A small masked image model, trained from scratch: encoder layers 14, 31.9 epochs.
Rows from block 12 of the encoder of a small masked image model, named by matrix and row number. Rows with one number belong to one neuron. Each number is 200 + 30 x the weight over its row's rms, rounded and kept within 0 to 999. All counts start at 0.
After each neuron's rows are labels from the 100 images, of 14848, where the neuron reaches its highest value: "colour at peak" is the nearest of a few named colours to the mean colour under the peak; "place" is the part of the image that holds the peak. Only what is clearly more common there than usual is listed. The data: crops of objects in photos (Visual Genome).
# fc1: MLP up (encoder.blocks.12.mlp.fc1.weight, 576x192), inputs 0-95
# fc2: MLP down (encoder.blocks.12.mlp.fc2.weight, 192x576, transposed), outputs 0-95

fc1.177,200,180,224,170,167,215,265,229,157,211,193,218,174,162,235,227,215,191,236,185,178,214,181,198,158,204,219,182,241,115,169,194,201,230,237,167,216,175,235,229,170,221,176,213,147,205,219,203,230,214,179,137,173,200,185,217,221,218,219,200,152,158,240,213,202,163,202,217,222,202,221,259,223,233,215,139,189,212,208,190,154,124,198,221,206,189,184,158,283,197,217,203,211,222,211,205
fc2.177,199,195,194,212,186,196,125,126,202,190,198,175,209,221,208,187,204,202,183,219,199,169,182,201,212,186,209,210,205,181,196,221,185,195,227,337,198,141,206,197,208,166,287,232,170,142,187,275,198,221,175,242,181,228,192,196,231,213,190,197,164,213,220,174,145,231,219,187,245,194,194,226,199,203,167,323,185,128,201,219,187,207,203,182,211,188,212,210,236,200,207,217,187,239,151,203
colour at peak: black
place: top right; top centre

fc1.262,219,223,197,159,159,188,174,170,237,248,204,167,182,203,239,220,248,235,212,197,230,182,184,200,232,206,170,253,214,254,161,224,213,166,219,203,204,269,188,208,189,187,241,185,245,153,239,180,215,274,206,155,207,288,154,193,166,195,239,154,183,217,199,191,199,225,232,173,214,230,190,197,191,206,165,217,204,171,163,217,214,199,173,203,230,240,190,166,240,183,178,222,193,234,135,192
fc2.262,168,182,200,229,188,197,238,225,207,189,201,139,206,201,173,177,153,173,209,194,200,192,234,189,187,165,254,187,241,218,201,147,173,191,203,244,194,199,208,202,204,232,103,175,175,238,179,208,196,182,184,218,182,152,207,179,113,212,195,203,185,174,271,193,214,211,198,194,154,203,241,215,203,240,239,166,190,209,208,227,153,192,201,228,170,188,202,242,103,192,224,200,218,162,270,212
colour at peak: grey
place: top right

fc1.209,199,171,255,217,228,219,190,209,185,237,167,265,167,211,209,210,210,209,203,190,196,225,172,204,212,254,177,170,142,196,197,175,180,209,218,193,163,210,222,182,204,180,176,174,199,187,145,212,193,216,220,173,188,110,253,216,244,212,218,165,207,223,229,190,257,171,199,260,187,202,188,219,204,164,221,202,207,208,209,189,177,212,159,248,184,193,211,149,193,196,173,168,209,237,207,191
fc2.209,147,227,192,226,181,181,220,188,196,193,205,212,202,197,192,129,187,218,208,185,205,202,230,189,200,196,200,147,186,203,205,232,238,212,151,189,198,156,195,202,191,189,252,217,183,196,203,193,210,223,229,169,308,248,199,184,114,202,189,215,231,182,311,200,145,209,205,196,178,203,208,177,185,260,221,213,194,211,224,198,208,216,207,174,176,194,204,249,256,189,217,193,208,257,179,196
colour at peak: white
place: top left; top right

fc1.203,185,258,177,168,231,207,180,197,163,225,204,212,190,193,186,231,200,184,225,205,212,176,188,245,187,235,194,160,172,285,232,204,222,174,117,204,174,172,186,197,181,188,137,235,135,263,192,167,206,182,187,176,205,243,182,195,176,202,216,190,212,232,204,147,210,147,184,221,158,243,197,190,237,128,169,178,187,239,204,226,162,219,232,247,175,194,221,268,227,183,194,184,173,179,210,222
fc2.203,211,186,191,127,237,188,183,256,185,197,200,169,201,199,201,194,268,158,202,204,197,224,190,190,217,196,179,144,218,195,206,132,208,233,230,165,198,136,210,158,190,182,214,221,176,163,207,131,204,70,226,158,112,232,207,179,260,189,223,230,167,195,208,196,209,204,177,194,188,205,216,187,199,222,206,189,192,143,215,203,213,208,183,301,173,195,191,209,131,188,246,220,209,221,192,160
colour at peak: pink
place: top left

fc1.468,210,147,211,229,208,182,281,206,190,187,228,191,171,188,233,182,223,160,188,208,159,133,192,196,195,211,203,187,209,196,211,221,175,231,275,190,189,125,171,204,198,189,181,159,205,237,162,209,213,177,133,205,217,152,202,188,244,212,209,237,196,197,191,199,219,185,166,195,189,199,182,173,195,237,186,203,205,136,155,251,179,200,181,258,214,239,171,182,280,160,201,236,258,189,191,179
fc2.468,220,223,199,195,181,201,194,233,181,223,205,264,196,191,225,218,174,210,216,218,206,227,176,203,173,217,157,294,208,206,196,225,168,198,203,252,204,225,194,266,195,164,103,209,251,152,192,170,203,181,266,159,213,223,213,203,158,208,189,240,204,212,307,204,223,219,200,202,225,245,192,197,187,101,209,149,175,243,177,209,184,186,201,167,195,208,197,211,145,198,198,185,228,143,196,196
colour at peak: black
place: bottom left; bottom centre

fc1.335,216,238,218,181,195,218,246,171,222,179,191,173,178,200,177,189,201,208,219,225,214,155,244,204,220,169,180,253,195,210,218,185,162,185,219,207,141,263,228,227,212,197,316,170,212,222,190,212,209,149,153,141,231,215,202,186,215,190,186,214,244,203,227,223,247,224,226,178,184,245,211,140,216,214,210,150,167,188,232,189,196,207,202,158,187,235,170,190,172,184,201,191,182,171,132,177
fc2.335,194,125,224,147,149,190,170,210,201,188,200,220,180,230,190,194,203,137,231,196,190,280,167,196,222,225,226,148,219,177,199,185,245,203,214,201,193,198,205,188,199,227,119,260,133,206,213,171,198,219,215,204,186,245,211,205,136,207,217,202,188,242,247,218,167,167,202,195,240,190,197,212,196,252,193,278,227,260,190,172,197,186,219,236,239,177,212,160,182,203,202,197,196,192,298,220
colour at peak: grey; pink
place: top left

fc1.175,246,204,249,243,173,229,241,155,178,185,203,194,199,193,221,213,187,231,216,189,215,137,212,152,267,202,216,173,207,261,204,197,184,188,199,155,187,238,226,205,216,234,162,220,236,173,204,209,223,223,201,221,174,189,146,163,273,265,210,202,216,206,234,192,159,202,222,162,148,195,183,174,218,206,184,243,228,158,183,198,148,204,193,198,240,221,229,204,251,192,221,201,205,149,209,234
fc2.175,207,188,167,182,225,186,163,196,209,178,196,224,192,239,172,155,197,177,189,169,207,253,184,212,181,253,191,237,190,135,189,203,265,217,189,241,199,181,185,200,195,202,270,190,139,258,209,207,202,202,230,233,203,201,188,213,175,159,197,211,246,182,204,237,208,192,197,231,238,173,216,214,206,236,211,103,156,221,202,142,225,215,198,208,178,217,195,169,295,220,193,216,203,294,150,194
colour at peak: white; pink
place: bottom left

fc1.249,265,262,211,215,221,191,195,226,214,224,186,184,180,206,222,224,225,202,237,225,196,222,182,215,203,221,221,217,179,222,240,177,169,164,172,213,211,236,216,223,180,216,170,139,204,187,192,188,176,195,193,114,194,259,209,190,221,158,212,132,190,163,219,214,198,190,221,197,241,233,165,211,167,213,198,198,232,192,187,221,209,204,143,144,226,191,202,180,303,195,171,190,185,149,284,215
fc2.249,183,148,213,249,192,207,195,193,184,194,190,204,198,226,229,217,162,183,186,234,193,155,201,199,194,227,172,191,202,197,202,171,211,191,235,222,190,172,203,160,197,182,127,206,240,253,177,244,190,239,210,221,124,190,209,193,125,254,196,284,175,221,283,175,212,171,187,175,167,160,164,194,201,163,218,172,220,172,248,188,200,206,189,291,224,186,195,209,40,176,226,149,209,207,223,178
colour at peak: grey; pink
place: bottom centre

fc1.119,160,273,237,131,191,196,142,188,219,190,200,189,192,225,205,211,251,241,202,203,179,213,187,182,199,233,200,223,228,210,200,218,197,206,233,179,189,221,213,208,190,218,116,120,197,207,188,243,155,166,217,187,194,142,194,206,260,161,200,194,241,243,234,182,193,227,190,264,159,169,183,173,206,151,214,212,235,216,204,226,198,170,246,218,253,182,231,158,268,237,182,162,189,155,242,205
fc2.119,181,276,213,239,102,190,230,202,195,200,203,218,203,199,218,225,204,168,197,242,194,210,178,193,191,181,190,235,177,198,185,224,235,222,195,199,198,167,204,186,207,177,184,213,131,193,173,208,200,216,173,184,261,181,202,203,196,162,197,165,218,232,225,204,187,210,192,196,219,223,189,174,197,172,221,186,201,195,193,157,219,211,210,152,210,192,180,114,197,199,207,238,195,76,271,185
colour at peak: white; pink
place: top right

fc1.400,227,185,240,196,223,224,190,195,218,208,175,208,205,213,179,197,216,235,191,229,221,245,235,208,197,262,252,179,170,150,201,198,173,167,163,241,214,221,201,177,176,199,144,147,160,238,239,187,265,192,206,288,194,181,208,179,182,211,175,228,222,180,200,202,217,227,182,249,214,201,210,227,183,274,216,157,161,257,211,193,146,172,231,179,201,216,171,272,218,194,199,189,221,267,156,182
fc2.400,174,142,208,254,212,175,215,210,194,204,208,197,197,207,188,214,250,210,205,188,217,271,227,197,204,166,159,188,192,187,206,168,209,199,221,170,209,180,202,179,205,256,79,231,182,222,200,207,205,147,190,198,101,164,205,219,160,224,187,189,239,197,266,188,212,206,204,141,231,187,193,211,198,231,117,241,159,176,218,225,202,198,197,178,180,199,194,215,88,224,179,183,185,207,245,203
colour at peak: pink; white
place: top right

fc1.563,252,161,205,183,231,206,200,196,211,196,210,209,185,197,211,208,217,230,184,184,225,193,188,241,147,184,198,189,180,199,197,218,124,175,196,161,221,174,192,166,222,231,264,230,207,185,216,223,247,224,177,215,216,280,183,182,160,242,174,167,230,228,193,207,242,223,161,187,159,212,215,213,210,180,256,190,216,227,184,106,220,209,201,179,208,216,163,215,194,184,163,156,208,197,190,217
fc2.563,181,239,205,185,162,198,200,164,209,214,202,229,204,195,167,200,196,181,202,235,203,189,197,198,262,228,214,171,209,248,206,150,191,208,163,219,183,243,210,185,216,179,137,197,183,236,181,211,202,136,224,181,238,157,192,201,240,182,196,241,150,166,248,181,220,140,221,217,258,212,193,201,198,231,156,203,214,160,211,299,205,214,215,210,188,179,191,197,171,215,254,138,206,206,258,193
colour at peak: grey; pink
place: top left

fc1.275,172,278,200,198,294,195,249,163,249,193,203,180,207,216,201,176,158,191,156,191,178,219,208,178,178,192,202,207,243,183,186,185,236,208,188,204,192,260,232,192,179,173,184,145,207,182,192,252,201,250,206,172,237,195,219,189,192,211,220,181,201,201,176,153,198,192,226,207,253,183,217,165,205,141,188,149,216,139,199,235,198,157,214,181,136,210,214,264,218,177,206,172,231,250,141,205
fc2.275,234,143,219,170,157,195,129,234,153,196,192,209,189,191,247,211,236,198,196,209,191,142,190,193,236,218,195,235,226,223,188,223,178,216,231,220,199,162,202,235,200,191,215,229,199,207,196,93,193,176,219,228,213,250,185,171,188,214,170,212,180,216,249,210,152,212,203,216,168,214,153,231,215,226,239,280,204,211,216,162,139,186,200,179,260,209,216,173,264,237,203,234,182,173,186,183
colour at peak: grey
place: top left

fc1.309,236,202,178,186,240,198,284,206,211,201,235,148,185,206,179,175,207,153,233,163,184,220,232,189,175,188,183,197,187,167,206,216,223,189,217,154,206,105,173,208,228,218,117,206,238,191,184,161,175,240,238,285,225,194,208,195,224,154,207,223,169,214,256,244,204,179,146,187,227,216,194,222,203,204,213,265,184,190,160,182,194,183,193,164,180,215,199,215,228,223,203,211,213,192,274,206
fc2.309,194,261,215,117,194,195,164,188,184,193,201,215,201,214,179,165,269,273,185,214,200,229,205,198,221,240,181,214,191,177,197,200,234,230,216,202,194,209,189,187,187,171,239,241,233,184,206,130,196,161,231,169,286,193,187,216,182,227,153,173,209,223,124,185,234,212,199,238,139,220,154,187,205,132,265,201,214,159,245,214,167,203,190,227,201,175,201,235,298,233,195,178,193,193,205,198
colour at peak: brown
place: bottom right

fc1.305,203,207,188,156,169,180,188,151,226,182,205,208,190,191,179,170,139,259,159,160,237,290,181,206,246,215,197,179,205,170,180,185,216,153,198,177,201,192,218,159,209,175,182,201,188,138,209,167,226,218,215,311,230,149,228,216,257,224,214,226,181,191,150,228,213,217,154,191,201,195,223,210,178,212,165,261,223,207,181,157,167,208,188,148,178,201,186,154,220,202,183,246,177,248,164,184
fc2.305,218,238,196,104,229,181,212,203,196,196,204,176,216,230,212,185,182,258,203,243,205,191,134,203,248,210,219,168,193,176,203,178,257,189,244,254,208,203,185,187,200,176,145,210,239,183,215,229,193,147,188,190,156,207,191,195,184,176,180,198,203,219,236,185,215,182,203,218,223,215,178,200,211,180,137,198,200,111,143,227,201,202,214,221,185,191,196,289,138,209,158,188,217,191,256,250
colour at peak: white
place: top left

fc1.316,185,208,227,149,222,197,217,208,187,202,181,209,194,196,164,204,188,218,211,218,193,170,190,213,198,199,179,217,165,202,217,239,198,216,162,213,175,213,192,206,213,200,235,305,181,214,195,216,202,152,207,155,177,191,163,224,185,230,223,189,202,153,194,193,244,204,199,199,151,196,217,193,196,170,246,207,219,191,164,245,178,229,207,74,204,236,195,142,143,185,205,209,204,183,36,223
fc2.316,177,188,171,215,197,206,180,143,178,202,206,230,199,208,238,243,231,193,192,193,199,217,227,193,185,194,239,177,205,185,185,199,231,132,208,184,207,214,194,150,201,181,190,141,244,169,225,142,201,212,218,238,233,213,217,219,234,160,163,231,185,257,185,169,177,193,172,193,239,256,175,175,202,215,135,201,186,191,275,140,225,186,214,303,141,165,210,202,254,190,218,177,199,210,300,156
colour at peak: pink
place: top left

fc1.227,274,218,206,228,178,202,170,214,188,251,229,165,159,186,187,163,227,243,185,192,225,176,158,192,208,178,209,214,212,179,136,188,216,191,223,200,201,198,179,178,221,151,217,252,142,205,214,215,222,216,165,132,225,152,201,199,194,167,193,224,197,244,146,209,148,236,229,145,204,174,163,224,219,220,161,212,226,233,205,201,211,194,152,195,224,161,246,178,280,208,179,184,201,160,180,180
fc2.227,211,246,197,234,193,200,209,175,218,200,207,205,201,191,190,232,179,200,170,172,200,186,233,184,160,209,217,193,184,216,194,205,149,210,228,170,203,210,206,209,193,227,265,134,189,192,201,194,201,249,235,280,160,239,201,190,235,211,201,254,203,180,124,170,255,196,216,213,210,164,179,198,188,119,227,190,197,142,227,138,201,219,195,199,190,227,196,228,163,189,205,223,197,255,102,166
colour at peak: pink
place: bottom left

fc1.65,187,180,218,75,197,207,243,248,171,204,162,182,227,189,209,202,166,178,141,173,201,183,192,198,197,212,170,183,241,184,187,202,181,195,173,131,222,183,170,217,162,218,325,172,176,134,203,166,182,209,225,263,251,157,225,214,179,229,234,228,164,221,206,215,222,208,186,166,205,177,231,197,217,162,264,189,209,171,194,198,204,192,181,224,216,205,206,275,202,207,199,247,192,229,175,223
fc2.65,204,147,207,145,178,196,236,207,211,211,196,218,207,197,165,160,223,227,217,178,191,138,213,207,196,218,170,202,170,235,211,213,148,233,220,254,208,232,199,201,212,162,155,232,163,214,194,209,194,277,189,211,103,261,195,197,208,229,193,188,214,191,324,204,230,210,204,191,181,196,251,228,203,241,196,189,223,175,187,206,188,198,208,253,201,156,212,287,147,161,234,177,205,251,221,191
colour at peak: pink
place: top left; top right

fc1.430,233,217,165,189,193,161,215,159,224,148,215,214,171,195,220,211,174,181,182,240,234,245,229,192,156,229,166,171,109,188,193,211,177,200,195,115,206,252,154,246,204,214,251,215,174,208,206,211,184,143,222,215,188,213,173,192,191,148,236,180,212,235,198,168,222,190,210,208,259,182,241,163,168,213,177,221,223,219,189,225,219,234,197,184,191,185,181,131,231,229,178,200,179,246,181,221
fc2.430,193,150,199,209,196,219,196,169,188,193,200,247,203,234,201,181,196,205,208,207,198,120,175,193,178,199,190,174,195,201,197,198,171,191,168,286,202,199,208,190,191,196,136,119,192,215,196,247,205,187,190,213,294,206,177,206,189,249,214,221,184,214,362,218,229,170,213,208,153,207,191,215,200,196,238,183,216,157,208,206,204,208,191,209,203,208,201,230,204,190,200,156,218,225,290,202
colour at peak: pink; white
place: top left

fc1.564,234,222,169,215,166,190,243,186,188,235,200,198,202,205,202,189,184,217,167,183,179,136,233,192,196,238,194,186,166,189,213,167,201,222,245,219,168,201,197,194,192,208,173,141,215,167,235,232,209,217,211,195,203,214,188,177,244,266,207,184,209,173,217,182,261,209,182,175,261,183,207,170,215,175,218,222,214,167,203,260,211,220,205,181,211,204,202,199,278,206,190,173,178,210,222,219
fc2.564,187,263,208,183,197,187,177,222,218,204,203,191,196,186,195,166,214,183,191,212,195,236,224,198,198,232,215,223,206,194,200,195,186,217,235,233,192,167,205,203,194,208,219,156,209,137,220,195,202,181,218,181,189,255,207,201,62,161,205,173,185,216,273,192,185,251,202,197,222,221,250,224,197,208,228,130,194,173,196,205,199,202,210,215,193,197,204,203,88,172,233,221,222,191,162,232
colour at peak: cyan
place: top left

fc1.395,180,185,162,273,222,189,252,193,199,196,180,212,189,228,209,244,224,179,252,202,179,223,197,212,190,251,230,187,223,158,172,212,233,198,184,197,204,218,226,156,216,164,236,185,179,205,179,205,153,162,222,217,129,188,215,196,253,127,188,155,233,226,286,231,192,207,195,206,224,184,180,201,200,161,193,233,165,262,196,245,165,174,207,209,148,181,182,167,312,200,203,201,192,238,157,248
fc2.395,195,267,214,179,143,197,243,151,192,201,193,186,191,195,187,183,267,176,208,242,202,159,213,195,242,226,157,157,203,215,206,159,179,223,200,192,203,241,200,213,207,225,185,182,167,224,197,202,199,192,167,189,262,184,203,198,178,242,180,241,178,210,88,192,171,224,188,224,196,219,183,192,207,252,229,126,190,137,235,213,203,212,193,230,248,216,205,180,103,197,168,232,193,212,202,139
colour at peak: black
place: bottom left

fc1.66,239,235,188,189,248,200,220,168,224,175,179,211,169,177,243,205,211,204,187,206,233,199,182,205,215,201,229,179,170,216,175,165,210,190,205,177,210,228,166,130,250,190,338,195,210,226,210,236,208,195,209,176,279,180,158,171,171,182,208,184,180,178,159,235,147,220,169,159,206,224,190,203,184,224,138,208,191,211,199,178,233,176,219,198,192,192,178,224,281,199,238,177,162,194,155,232
fc2.66,206,300,213,236,170,192,134,194,210,196,201,189,202,199,210,174,225,195,191,214,197,162,143,207,212,182,224,207,192,200,203,153,213,217,250,166,208,199,194,200,211,171,340,150,268,177,198,189,197,231,182,221,306,155,200,207,225,247,190,191,229,180,85,209,212,201,209,157,255,182,138,205,196,209,166,228,241,190,189,226,186,205,198,141,219,194,199,206,314,197,190,181,198,249,198,220
colour at peak: grey
place: bottom left